A small image classifier, trained from scratch: trained on microscope photos of single blood and bone marrow cells.
Rows from block 2 of a small image classifier, named by matrix and row number. Rows with one number belong to one neuron. Each number is 50 + 10 x the weight over its row's rms, rounded and kept within 0 to 99. All counts start at 0.
After each neuron's rows are labels from the 100 images, of 14976, where the neuron reaches its largest size: "top examples" is what is common among them; "patch colour" is the nearest of a few named colours to the mean colour under the peak. Only what is clearly more common there than usual is listed. The data: microscope photos of single blood and bone marrow cells. In brackets: how many of the 100.
# gate: MLP gate (model.blocks.2.mlp.gate.weight, 672x256), inputs 128-255
# fc1: MLP up (model.blocks.2.mlp.fc1.weight, 672x256), inputs 128-255
# fc2: MLP down (model.blocks.2.mlp.fc2.weight, 256x672, transposed), outputs 128-255

gate.467:61 26 53 56 78 54 46 60 44 52 53 56 43 41 52 49 59 56 34 44 43 44 49 58 64 38 63 46 74 52 58 59 40 47 53 42 51 44 49 39 34 58 38 68 55 46 51 52 44 53 52 70 63 52 69 52 61 54 57 64 49 48 36 48 42 58 47 65 29 42 55 46 46 52 50 67 44 59 63 35 54 46 37 54 71 44 61 52 57 40 35 40 44 55 48 37 59 37 55 30 51 32 43 62 41 53 34 34 51 62 57 38 43 48 44 50 60 29 42 57 67 48 48 54 47 63 45 70
fc1.467:60 44 58 56 42 46 56 61 60 32 53 51 47 46 56 26 52 30 36 31 57 64 44 50 53 50 47 71 76 52 64 60 48 58 39 53 61 56 56 48 50 56 54 52 43 52 60 44 47 38 36 70 61 54 55 38 76 55 57 65 54 57 51 43 44 48 40 55 48 49 49 39 62 52 59 46 54 51 69 62 49 40 34 59 68 56 47 60 59 47 29 42 54 45 51 42 54 54 63 40 41 64 46 51 50 46 55 42 43 60 61 65 44 52 41 34 64 56 51 53 54 50 32 68 38 31 50 43
fc2.467:61 49 62 34 46 50 61 62 46 49 49 54 30 49 42 45 42 59 63 52 27 48 59 49 55 34 47 50 42 54 57 40 53 30 49 53 63 48 44 33 38 68 40 61 52 48 53 48 42 29 49 45 55 47 40 56 28 67 56 51 53 44 61 58 57 54 66 50 38 42 48 59 41 64 51 56 34 31 51 52 67 62 51 45 44 51 37 53 60 53 56 57 58 49 33 54 52 43 54 50 39 51 59 59 64 48 44 51 38 45 50 66 46 53 44 51 66 55 49 36 58 51 46 41 51 43 49 59
top examples: smear: peripheral blood (48)
patch colour: white (45)

gate.118:50 54 47 57 42 52 47 56 32 42 55 51 38 59 53 57 34 65 48 57 41 52 41 52 56 59 53 59 30 50 55 60 41 35 54 36 56 50 60 59 47 69 42 42 38 50 51 55 31 33 56 47 41 56 59 49 50 50 67 42 61 48 49 40 46 63 60 41 54 48 45 39 69 45 59 40 55 53 44 52 65 46 33 52 54 38 41 38 62 49 50 33 45 55 38 43 52 39 61 59 45 57 59 62 45 47 39 56 61 65 53 35 56 56 48 51 48 56 62 38 59 60 39 55 38 43 24 52
fc1.118:46 68 37 49 48 54 62 52 46 58 34 67 36 47 67 51 32 50 49 45 44 52 53 58 45 50 71 57 51 41 46 48 45 33 67 36 59 45 69 39 49 74 43 36 49 53 56 48 45 49 48 47 42 45 53 56 47 50 53 49 46 44 71 41 81 54 51 58 63 56 47 42 65 60 62 54 50 54 52 63 52 57 63 50 56 48 52 49 54 51 54 28 49 39 60 50 58 40 55 47 47 69 47 70 49 46 42 63 42 37 54 37 60 38 63 49 49 51 43 62 53 38 49 43 44 64 37 46
fc2.118:36 46 55 72 38 46 58 51 47 47 46 52 61 56 34 48 37 44 36 51 51 59 55 58 48 39 37 39 61 45 42 29 52 52 44 36 68 41 55 40 65 66 46 45 18 50 49 61 38 65 48 55 61 51 56 43 28 43 52 52 60 52 57 61 58 64 40 45 49 40 61 60 45 51 42 67 67 43 54 23 48 49 57 68 48 55 50 60 62 60 60 54 40 43 47 37 48 39 55 43 62 47 54 64 54 45 31 43 53 44 54 39 46 56 60 47 51 52 53 49 50 51 41 49 46 49 56 47
top examples: smear: peripheral blood (61)
patch colour: pink (52)

gate.487:56 38 58 36 37 51 66 58 41 66 43 53 61 62 61 59 49 49 44 63 48 60 44 44 34 57 53 69 62 55 59 63 66 39 66 39 42 55 53 64 54 63 34 40 55 52 45 47 36 64 53 50 52 33 59 40 54 58 49 48 43 44 67 65 48 38 52 37 67 45 50 64 60 47 61 31 42 40 45 28 31 56 60 72 48 54 40 47 38 56 40 44 64 71 35 53 37 61 57 52 56 29 42 47 66 48 41 45 47 64 53 44 38 54 55 52 47 55 49 52 52 55 40 47 50 52 31 63
fc1.487:40 45 47 27 40 50 35 30 48 54 55 36 53 54 48 55 56 27 46 39 43 51 54 50 47 48 46 35 26 67 35 39 49 48 60 58 36 70 30 54 51 52 54 52 48 28 44 40 46 60 46 48 46 44 47 56 63 61 59 56 48 56 51 45 56 58 45 60 31 42 64 42 46 55 49 46 58 65 52 65 68 60 63 34 46 55 57 33 51 44 54 65 35 58 47 46 42 38 38 45 39 59 56 37 50 55 49 60 46 44 66 33 37 52 44 50 31 53 30 59 53 61 60 38 58 56 43 54
fc2.487:44 64 48 57 57 43 56 53 55 35 39 55 56 50 43 51 45 23 51 45 38 47 55 52 27 52 44 51 43 57 36 60 45 54 49 65 35 58 43 50 41 52 46 43 46 62 51 55 53 62 40 45 47 68 52 75 68 57 55 61 49 69 58 58 59 47 32 43 48 45 55 37 31 62 53 44 45 63 58 36 52 42 51 44 53 40 37 50 51 57 56 43 39 55 44 55 59 30 54 42 47 30 51 40 42 48 36 54 61 56 52 19 37 50 55 52 61 44 77 63 56 55 56 59 50 62 47 47
top examples: smear: peripheral blood (65); cell type: platelet (50)
patch colour: pink (65)

gate.17:60 41 56 57 55 65 55 34 35 53 43 63 55 62 51 55 51 43 64 59 29 55 62 64 45 64 38 33 45 52 44 70 40 45 37 43 38 50 48 59 49 56 49 52 61 20 43 48 70 46 33 74 43 65 35 40 53 40 47 47 56 52 44 59 63 30 51 48 56 56 63 37 38 30 58 44 31 58 72 42 35 31 36 45 46 45 59 49 50 49 59 46 50 66 52 33 36 72 43 45 58 32 52 57 67 50 54 35 60 55 59 68 58 51 38 53 28 48 52 47 49 61 54 65 52 55 44 39
fc1.17:66 64 47 34 55 60 48 31 55 46 46 44 56 60 54 57 54 55 37 60 44 51 65 39 62 44 36 46 57 47 59 50 40 31 43 51 51 57 47 41 55 49 51 41 51 43 39 49 78 54 55 56 63 57 22 44 43 49 50 59 37 37 20 50 46 52 51 50 55 51 43 34 50 35 36 48 33 20 61 60 47 30 53 58 42 58 52 49 34 48 56 66 59 52 56 58 46 58 48 59 53 47 71 42 68 47 52 36 42 50 45 58 51 55 36 50 42 54 65 45 42 56 47 63 73 54 34 53
fc2.17:39 53 50 36 66 49 70 58 50 39 51 41 33 52 48 32 64 57 72 47 43 35 67 55 55 40 48 46 49 38 50 59 49 36 40 50 46 83 30 42 51 52 56 63 47 53 57 47 54 54 49 48 52 42 51 41 61 47 53 47 46 39 44 39 61 45 43 37 71 40 57 52 68 55 52 27 27 51 51 44 51 43 59 39 51 61 43 52 58 37 48 54 49 75 65 49 58 35 38 19 45 42 49 60 46 65 45 52 41 33 46 43 50 59 63 53 59 61 30 56 61 40 51 31 49 51 50 52
top examples: cell type: eosinophil (27)
patch colour: purple (62)

gate.460:68 54 51 39 39 52 65 74 61 41 55 56 45 35 54 45 30 46 45 67 45 42 51 47 57 41 45 51 46 65 61 55 41 50 49 52 53 42 65 48 52 55 41 39 50 60 45 55 46 48 51 59 69 42 70 51 34 45 47 48 52 49 45 49 48 59 30 36 50 50 61 53 68 48 40 44 51 40 56 33 23 44 47 54 39 64 36 46 62 26 39 41 46 42 59 52 46 44 43 41 40 42 47 44 47 49 32 53 57 70 58 51 40 41 46 55 36 60 39 51 66 58 46 49 72 71 49 59
fc1.460:30 37 54 30 58 40 53 51 47 46 62 47 43 55 46 57 56 45 51 55 45 36 52 50 57 57 48 44 41 50 44 54 51 39 44 42 52 53 46 69 49 63 56 39 53 59 42 27 51 33 61 32 52 66 44 70 65 58 59 54 36 49 58 35 50 32 47 48 46 40 27 37 50 42 47 42 47 48 43 47 54 60 52 40 48 43 64 59 46 49 48 53 42 63 53 52 70 60 42 53 52 35 61 57 47 43 69 67 30 30 41 55 41 41 56 45 40 49 55 48 44 46 57 47 54 63 60 41
fc2.460:57 30 53 32 70 47 54 46 45 30 54 37 49 46 56 57 52 58 47 60 38 53 52 41 62 62 42 58 38 52 36 30 33 38 50 57 54 53 53 53 45 53 44 47 39 49 56 47 45 61 27 38 48 65 53 50 47 44 49 54 62 41 49 65 41 61 51 66 53 53 66 46 31 39 66 53 49 52 46 47 52 45 75 40 57 39 48 47 33 36 50 58 62 66 29 53 49 51 48 53 61 40 57 47 70 58 55 40 57 66 59 53 48 67 62 60 63 63 47 51 44 64 55 61 61 66 39 47
top examples: smear: peripheral blood (57); cell type: platelet (47); cell type: artefact (27)
patch colour: pink (58)

gate.239:52 53 36 38 50 54 54 45 52 35 46 54 62 43 59 42 61 61 44 58 45 53 37 46 69 73 34 55 59 55 43 58 42 55 64 45 51 45 57 52 40 54 67 46 44 39 41 50 37 61 31 44 42 49 49 35 53 63 54 53 58 43 43 65 51 42 31 64 57 57 45 53 41 48 54 36 42 33 46 52 50 49 56 54 49 38 45 44 56 46 48 56 48 70 42 52 58 53 62 41 57 17 55 45 52 62 41 57 49 56 56 50 64 60 35 44 64 43 41 62 54 54 54 50 37 57 49 38
fc1.239:61 50 51 50 48 38 64 41 49 41 49 44 41 57 48 47 45 45 56 36 47 47 51 42 52 61 39 53 38 47 31 71 42 45 51 49 52 49 62 54 59 58 55 44 50 42 61 56 44 65 23 67 48 52 45 41 47 50 42 49 44 45 67 50 26 39 29 60 58 40 50 42 36 43 52 37 50 53 55 51 44 35 65 57 56 50 33 38 58 63 39 52 33 48 40 53 56 44 47 52 45 45 35 39 46 70 42 54 53 45 42 44 62 70 72 49 45 33 27 43 43 47 48 58 39 49 71 57
fc2.239:45 56 60 49 45 52 55 50 40 52 60 47 49 53 65 35 47 48 26 65 52 40 26 53 47 57 53 33 45 46 64 53 28 66 49 49 24 46 20 58 51 45 63 47 50 42 43 43 54 44 49 44 53 52 49 43 54 32 60 39 66 47 57 58 54 26 43 35 61 56 55 46 56 44 61 43 47 78 51 49 58 48 31 60 42 49 37 49 41 51 54 47 59 52 47 50 67 49 40 57 66 34 60 48 55 67 55 52 52 54 47 46 38 57 46 48 65 50 44 42 62 66 47 33 41 56 67 65
top examples: smear: peripheral blood (38)
patch colour: pink (72)

gate.295:58 50 49 64 61 50 45 28 47 59 59 45 53 35 40 41 63 48 25 47 44 53 62 25 51 51 57 48 43 55 49 46 60 72 64 71 64 60 38 67 55 50 71 41 43 53 62 45 59 68 44 56 55 68 40 53 50 75 43 59 64 56 30 47 50 38 39 58 48 52 69 42 70 51 71 36 49 55 48 48 46 56 55 48 42 35 62 45 53 52 67 58 45 53 67 41 57 51 44 51 59 48 57 47 55 63 63 54 52 58 57 51 65 51 43 62 67 54 51 33 52 42 34 56 48 61 57 64
fc1.295:46 52 36 45 49 49 51 54 37 53 60 40 55 59 66 65 29 54 63 28 46 57 34 54 48 39 48 54 65 38 42 57 44 32 31 32 65 31 52 39 46 49 24 61 62 49 41 50 53 37 54 49 51 53 57 40 78 39 60 43 46 44 50 47 55 49 46 38 47 38 40 57 52 52 43 46 58 46 62 56 70 42 73 61 62 50 36 40 59 54 43 31 40 48 40 30 57 51 59 67 33 42 63 54 36 45 45 46 57 34 44 59 46 69 57 47 38 37 52 49 38 48 61 49 57 47 28 43
fc2.295:31 59 48 30 57 45 54 58 58 43 40 49 52 44 36 45 31 47 49 45 49 46 45 50 45 42 41 46 53 60 50 42 62 54 51 47 36 53 60 46 63 43 55 72 46 53 57 42 57 40 52 41 32 62 64 77 73 58 50 57 51 31 48 43 65 58 68 62 35 54 60 50 43 55 55 65 62 70 54 56 36 44 52 54 60 43 74 48 36 72 56 56 36 53 65 52 36 52 49 66 45 48 34 47 57 68 48 67 53 32 37 45 43 71 48 53 50 47 67 61 51 51 60 67 50 47 58 46
top examples: smear: peripheral blood (35)
patch colour: purple (81)

gate.268:45 69 53 41 46 48 51 35 38 68 57 71 61 45 33 52 39 68 52 63 63 48 58 48 59 62 49 50 53 53 60 57 47 44 29 48 45 51 50 64 66 41 51 57 55 86 41 42 38 34 55 59 37 49 63 70 62 48 52 44 57 28 70 53 65 44 54 39 41 36 34 43 60 53 47 39 51 54 42 53 49 39 72 54 57 47 45 58 48 26 73 51 44 68 50 29 59 42 61 57 37 39 51 47 52 69 50 44 36 56 54 54 35 43 58 44 53 54 40 49 59 46 54 38 51 56 51 55
fc1.268:57 59 56 19 55 40 63 42 33 70 51 52 45 59 45 56 71 61 41 39 71 65 51 51 50 44 48 48 51 52 73 46 45 43 35 43 48 43 47 36 50 42 35 50 50 56 46 48 58 37 42 52 48 60 46 68 49 27 46 50 51 65 85 58 59 50 65 38 37 59 30 30 40 52 43 52 60 54 57 68 47 54 67 61 49 54 56 50 54 35 66 75 47 42 55 35 72 41 58 51 47 56 34 49 54 40 48 55 41 56 56 46 51 46 47 33 45 55 51 66 55 60 53 34 61 53 59 49
fc2.268:48 35 37 42 44 71 42 48 47 57 48 59 52 42 60 61 61 61 57 37 37 41 49 68 60 59 72 40 52 58 57 43 65 28 58 56 47 61 46 38 52 42 36 59 51 59 47 43 72 62 62 29 32 60 50 67 55 54 49 60 52 14 61 53 64 48 53 35 41 50 54 47 72 44 39 59 47 47 51 42 41 49 61 42 58 56 61 56 54 47 54 52 46 53 48 43 56 45 37 45 65 48 48 50 39 57 42 47 60 55 59 63 49 45 59 59 48 47 49 65 47 58 46 51 58 46 46 62
top examples: smear: peripheral blood (79); cell type: myeloblast (35)
patch colour: white (81)