A small image classifier, trained from scratch: held-out accuracy 83%, 97085 training examples.
Rows from block 4, named by matrix and row number. Rows with one number belong to one attention dimension. Each number is 128 + 32 x the weight over the matrix's rms, rounded and kept within 0 to 255. All counts start at 0. Numbers have three digits each.
# v: attention query, key and value (stacked) (model.blocks.4.attn.qkv.weight, 768x256, the v third), inputs 128-255
# proj: attention output (model.blocks.4.attn.proj.weight, 256x256, transposed), outputs 128-255
v.154:144110074140144173126115159103122121140092143160164088130118145105128114143111059142153118155186095167161130122159164128103137139118163073096123119132150152084093127157129121109095156147073107182116096103091063090131116101143149149077133130163083156072121100197112152109151119150122097150153115113097160127082112130148172168121084111132194166166194083103090092115150127187122175067163
proj.154:176143119129090081103212171122169093121139164142078134129188217162106130118114131106092133142128142129175162135142094109165166117115090143082181103116113082152122102108108104128159117136131084100134133107105162140158139121119123090185179175104141138080114101106145081204055132086128178127139125123141097117109141133105107097165083156134141147148073161203117104160105127133152108153159
v.155:136178160102104154135093165097158140088149068111145137184169152096185166098135126136130112148099106127173115081127107127160158163127096154185134152096114097169161092175132177123122189122210139106059037048043126156062127136124168121153145113155220128137128094177164080140062111112166173185119054149140156132169166110136124164100126081114120077088108094147105150111058099109051114096132
proj.155:181090134165140120169148109069104126155074126074101124108092130163127085128104103138145143174156186136104076127119123139116157138169078123136136102108105108138146080125124109123104072113155156086123129107200111178052099170120136028117159095140084079118075137145127157179194167134133029129091140091166103080100101133123088160167062137124160082154137136116117142154115078083155139159086
v.156:137106163083103098105137156105124176112108128063127127086173108167139127070167093150230189129134144097121105154137116087094129179106126129141146117097119148170123059162073189140135151131131121149116112172133148171157134141151157138126139152127096150116070103053112127089044161089155119106164191122033099128128117080188161122106116145129076141134125109198155069106103076148116135129149
proj.156:165189098138131192170147079066130117075123094102157139213084203181155153145200100094103195099148130143138190082109069125147140151098142155179182083094097188164167161167143089120085128173151139165167081104157144098131114153084073140151120124144154133131120110142064090166109130081134102073124136130086143189103117097141166184139121153098058120135094122125061134127140151150155113145154
v.157:180080084179130129153108142144131129149155172147136083128137183121083110088087149135115158135127129127156123102111158085161073183162121096047144135134136127141153130076120144104120194112177204146175075150134156160115098114106091158130134123107129110129126172140127152169173122158092116178122083125102129078115161078130192119150085172134076137138108122114143103127137186127109121139145
proj.157:149198109100073112164128136058099128129081177102120144119179153169106191137100135096124123127115124202072136119134139178101193087149191158122152165173101131098120154159102077138060119141107149167123221106141136159136159180087117148136072097118107129101166098072103117101140078092111119156116058069195135178175177113062098148174153119085119133102119122161102207152078156107154171111101
v.158:131137141076101132129150100116116161114095084152094103113096121130050067167175189083094151104156133129122104132092152170110106177126090080105092125118149116133147236106092099138081084058219162109195123175142153134167105139114140130123201100150161160038184141056098083169135113094083113071138147159152170168106146127128129129190144140070126164144160049098125115136037155135116154109132
proj.158:126132134135179121138149134165144104171102102099134137157117136095132170125175077110115114185135156154099168071194084099157136073112110110092086156108091137140173130144112088103124074165096054116147098132084166113113109117142162152081051141096158137191107114155217127098088127217156091162183059111111122118115092102095089164077164151126113166141168064092179157131152108107143153077079
v.159:159135188088109137082147142173125143146124151131108149130099101142048142114142077111183118166109156116090174144097106129150137144129126101096106095154089118094160152148081093163150136173145088126114196145077156142159104099142178181134096117129144201163114129121129098154133123143124152118139143123104130130172170179171125175120127146109166127214107087081165108112140198100152135125069
proj.159:119111115134124137178142146159192158115155109064162078166125155105135165189142085089093137120167170135178148105127117090109185098104094102134137156148181118102136149188100106182077115107162119117090132148174150146095095116099117134140126094107099143139091125154132175103149153153148144120141086158159101119127128115099184074080088172172084115142121101131092101115164092056155159122157
v.160:130151123082144135091133116130087127139137101091115153136106165119122107114136159098148079126087163126140105123112110144108145165131067121175202117132120105134062125162183091130118089173118170128184106155165101130113193182139147143133108156111088175097159095109147152099133194107154097147139112158100112125163171100176088150127130154102155126096157153088105117120192132131133125138072
proj.160:159096176082115105196168159147168105091184173133099151118085133097111116137110190135115088120106173112131211089121160137114116136124173090160187141104171162143141090140110156117123180110062065155091207135096138112135069073137169139159123100137132207121126174113151114166089122105098137103167081110174160140102133102133080170170140115143140181138151159149162106130109099141127130109166
v.161:110138100145130187124100143152094147140093124078121126107110136070134119071146140110119186124163136151114103116123096142146099111119144152119104124133165177135096077155120100147116169130128098155154154121134087165127124088126148096124157078114121115176146132151130121137196116132122069146083098101145167096108155211075150102073151127099144154123124124117109140129216142112119061181116
proj.161:177054084114071105174189155076178168131194117133144134121159101156102137121099012124125113172104112146141093155116156051153124118119121131157156061092117117184110126094170108158103189124139108139127184158146139044120103207081164154146078102123086122183137143118087129144151107140118115097118164204133182182181099119071182163150169081144151142145103164108151149104106089140139211143194
v.162:093050102107150166120173149095163167168184104113134152182184195148174126093126134199153077158162102128115169129103143154077136122129111150142086114093089167133112051192098211100140120094184091151101192120100116098198156113153145121169121103129164173130146117222137123154123087137138126100033138213118101117101075158118123094132114122138070145090138131063088158105069115119136140105087
proj.162:152152127133148146161150131141093155127127126063138046120113111132132113111163103102139157128150145152155127095094143098097178138143150129108084091192133115059125108043117141128167185127145182122156097184166078086102119089052167173106072066105129131156119124047139143117128105129111110115130107114069079159140084086121092121129164128094095127113083109194094120146163149104066111185166
v.163:155082128156146124157125097143131127149092145131127083114099161147023093137111137084151143108150058166125138125092109164188111209175121137145136190155159145113080159088155091113094127134086095082142213140155051120133175147176189200080149189131195101174101136131166082074138160109138127117127129168159065137131134112131122095162100162153133091109092110136103122114099211076056112109156
proj.163:134157132090065150136108172103150169102152143113110194139143083186108145152136121136137152110111161105092156117118111101074066153061143191143180155143153129155135100145100152146159125083170151089124118156089159139101085090142173124185140104119143100132172121095031090175137228107089126127102130146227132103170106193154113167092194142142143127180136170128169159122144082160158147147128
v.164:181124164155123073146154112127143132183142107095196158120135125151136140079131076130120216157185152100104128049127165146178162105144100157116104103155049176126150136172051138155105066129130138167141159173154128117125095154166135176148128105188167052139102099056095095109153127138120098112113129169083159183221139111095138163151096137123138118173156168065164130129133138205182151164117
proj.164:106094095130116155102098139132142093171121110149092108120127106081129119146114153145143109161068155137148163170105077105119127096141206071172160072101106090085205167117138143212133113149115116155164129110116116210136112181071127111094158125137058098148179173096131156116148079074128123088127078100071134131064089123097166184125083132084126120153126115087177139140104074125156154143161
v.165:156144080184124110097144153148112143171156129177177098133131088164140167157096109107097096118083205075142072043074101149117159188140161134114138123155104086069108108115116205113110094084169184140128125137136168054068106149158107103090156178123158153150108112107138144117182169101112080077144161096127107112062115128124099159085074125122089126109113137072212110106168111124109136157103
proj.165:109140193187099201120088095086146120124148192170109179161100143098121108070200094120135136080126105148131151094174091105138173154147157111108119224099166159159135169146126099114136104111124138113136092139103146131091210171143107119105150134068133152081072045106100105094127105138056150153160112105152167133137133120108135119130178142110129118122105110127104172111136122155066107187142
v.166:120119148160227097097137084125158201161128081158141122076074154159114094103117151196150105161136120132163108102134078122140037085146163170141151141116105130090063125135131125142132095137117065138091147115148120147155161103155116085137104042066179105121167118109162159117145199070095098106144094128123173142115161135112124095117096116136071099157145124085137101170163135138153105108064
proj.166:171111141130057112075145124168071088134095154147075061084119151106131111106104110073062103098133145140138153144126151077025164204140123136163123132126123137119119101169108108118168100068106177061118159199132140096066087157182097120150131149138105111110112041137097123105139097141087163154135145125159138159112115184080175126111150105178101175143085068056185129112120211132133160158137
v.167:191133105211133151154121074090138134136161073114181121138113141132140154113160171165052183155084129123099081177100124034186153077162153094101106110128167146105123103209136198131196175150157171110108097138102140115197147122087133104142097103213141139135167155094087169119103102118106166145133070128132134150109093085112137172156187117132149172154124107058140089171135208127160089200156
proj.167:163197074131168144128157133102057120120117149150166136179114152151106117106090120115143129074126047162178151150111094156119121174178083165132191131088083101133145128129197097099096142165179135171145164132146177128114077171194169159157103138156086092180155163084176141134100144105119171132118141137180106135156112178142071110094103133161071135136057149217143230115185167129125177122118
v.168:115165143140179098134166177107160122137089134042172126106128097143099118099134086130130079130094106140090132142129136148175138148137095127119134171190195072170097100134136107084134088169149106141156162102148094104085127164091132112146128123107142169152070198112064082171103130192084142125125132138220113161111196139085138159166159107127102059121171143082115155076140136145153155100115
proj.168:151167071144100153125156090117142147151137085180130190105165107202107147153118160202116101188121171117151108144123073138089106090107126172116136202140139182139150143085110104121117104129120135164092131081050080144067103133142143056112135160151146104079153126121101154106092154113175091097080156098086120180158143122144131135084101148130137115128149164130126121178066154117086128119153
v.169:084140095061056073145162151096157162111126143133153110184120133149150122086122171126147142097125094127151105177137077097123177134121119100129130181151161063105066090111136097123108147097090121123160210179101107169113189146083143136106116154114124119127123108079087142167110166130167094118099165154130085142130095146127096087096103115105152164070174138073128090150176071066072150136199
proj.169:143159179132154115112135170113137093079101124096133137126127057176126129117187081095148154164149133088118119144134130176086124144153161145113167136178151065109119130133174166126126130155133135118135119125093051162142121106119135087130104106127139142098138134111143087113152190059118126090068104159046106095103141117151125141110107090119161120170083158171106107139125112121082154111127
v.170:109138121116096128105133134106135139168126115067130158102131113138114111163137101162169113136178119145149122161221137124106170185106143097151184098134191087099136085205088141042077131165135100148115137114082142093145185148116082151158180129160182096156140101112116160124110185168147101135111182090091115185143110137149124169148113152131153089114124090163175144094166114128101164070109
proj.170:101157122094128164126113142111135126142146173143155135132142158126095133070081153133112118173106126102122142074151126209124122117165126164115137171095144136137179077125113101121066162138078153106128158144131104231106105114114194132086108174138109132074139095117106109139179093096102144141085150152117139115128179127157114137214144130119114090121074135166088162186121111105126124105129
v.171:149186116161146104139129124104093158123085134119148155129127095118128131172097133099135064096150115069164170126160076106082117118114171135186092190147140175122163136140155147069085074128149143162137139165114113107109109121107099070140158116144158139127097150114150151116079037108135174115120109133155117119130103164068133125107154179089134152160170109105090087142154088128076034100051
proj.171:108103117133081160134126099118154155146125103115169094133140110143060152129198066155119120103133151129165121112134160186090059146139057098080181116159193113132099159106177085133106157122114104146108079169088164147117177133169157113108083181131143160120139135154128094180141153151091123045103133137144121143110157159124148134093116078153163065092119170133174165199116138129179142095147
v.172:181133147195089116152168155162098172127108138118135128123158160122104129105161114127149122079142146118121125158144104123131155123113180111129104084138143145184101121106129133139183093156163133120128163068054183120081122108096087065159186179137134158118182131140125095102114138119118163100123163058072101139076125201085144087090157081159068060184144157104147139092077122107182118125165
proj.172:169140135151133166120127134099102136115184124090191175105081121123136141176152102104129133088133082121125085106091156153151082131137131135118134135137152149125168111077140145136038108123069142150143129107130130123144170070120118117127130116086176085089098104103091121095164099185099118152135141130124114123176163120080155114165131107079164188196120189109123084193137167103104077138106
v.173:108089112049123157135119154080104135139139102095145082127077166123113089132123117143155127075153092179148127153143131127113096129096143167164084088146102171198128056094171102152127082149084110130165120057204136123165119097136114077117061102137116130110120141137145184169101141104095170128162140164123165078194107171060096152092134135183112111117152170083152139127105173182127169180127
proj.173:185154166146086098113168065173112131155134128114069101100116091125161052140159133096172111141119099133085114113095141054057101139127132117112132077132079134093097133161093139119214133098135093113142157085121132097137125112134161147124147155141125117108109108138052118073092171168077152054104087120129133123103085065127108146086129083154184113131140130077146108156127107110172090156170
v.174:135187148112121110126053051119123113135108087143132123085088102142090126095195095076102154117172216148132142130139119136168095093152144074178095174161094251123151144115163179128145102170120078185099128102157146077124131115159058076097134111144120151108149087136118180154136146121171152178103116180128153137111125079093153103101134087139095135191164138098138088128103154122175167114147
proj.174:164134086111086142079161151115194114112123139141113074106125154171129159157121144107179100136139119125132097097161156138078166128157154132146160117154185142139118134116081071152181130095122091060115136109148174123160130113133102099183183195157127129154115108087151073151129102167066145160128158134139147090121090128143121168133113065111107146133117150137151121131151064126135114205113
v.175:148157110130136107085098102130163145113111182096119106083151088102153158160105103142186153096155140120043113132101179115195101108122098135139123115102070147099161129029165136110109123163114130147080083167151125117089120134180105140105180148154106134065147123107234071166168132085077089181124116097151127145139152132134145115104165120114157130138091103193155149088143089137060141153101
proj.175:067087137152090119136066182142159145155110119124153106151141103181075140067094103166155121063116079109130106145148137134145152114067064094092144161083093153151129158129132117090114183083087137187126090123151164136119194100171149154171133116142126095088160098122103138103154120123216106140118089139130155121110139135142154127159128177143126139079153124106118060104068102119193106134118
v.176:177098123114099136171096097092184158111133211115089072136075184134169121123187156040088110121124121136069133095112132188144154096059156144066084161047142137196108107113112143143168104123097090102096118131083132147184115120163111172144145120091168121159075159159103104096126115144122099069109148153170139116143204125123116133115099160143122177142134169107133159135125189124148134114095
proj.176:090122107115118084094175108088140068103126125134160150158126067144164175172138105162086107193152129126099157147099181150116154166101109156083114064107160203103105149130160120150166145142178184126143114120155065094147121116087086116115115100102099125138132087098136088144120132144107186109073143108082150149151058122080086151139167173135110135135102104137158071153148109114059136134085
v.177:126145028134077085075153161130144153148169087165098108115136158110117111130075093194036177163121095070126125133085124071161105193126145102139158169155088103105081115097118153089142170156154127124120195153112119126146156130116167157175117103056166141109146087158165086113151134155087152161102209048149056188095125149044110105106150113123109104064201096117177121153149124102213082100160
proj.177:169178093147135168148132104072116118089103168161171121114161093134117188071155133116179080047111117177141132148169112110084071125167146092153177096092122113175091139163172112107107123078062143085064091134129109121119134112170109124157089138140093092089170120075131130103089144061181181093109089161146124142189164135173131085109171153092205123170060126143103111102144143103087165151130
v.178:144188146122168165127143110125161209154115166134115103106108148129168141089187105089127140121118143158082141144155113159155055126097119118076124139116115087077095106135118232143124124145177136160111087185142097119099103090206053093184184101115112109119140089142145145161120125140113083117060137103150117143191138092163132163127087126101083173119160205036129140150098130100147169089084
proj.178:113142123159104130155133135095104079206139173123123164115125115145131118137061113164059087083132163147174104116138081120097161187143148160097123136115191152144138124109110119094135157059119115152127094151133127171114141159123084151111058100073097077109121089141161160137055096116092132120110177092133154131074092128130133123220105194133124094181109133122073162131147134152195164167106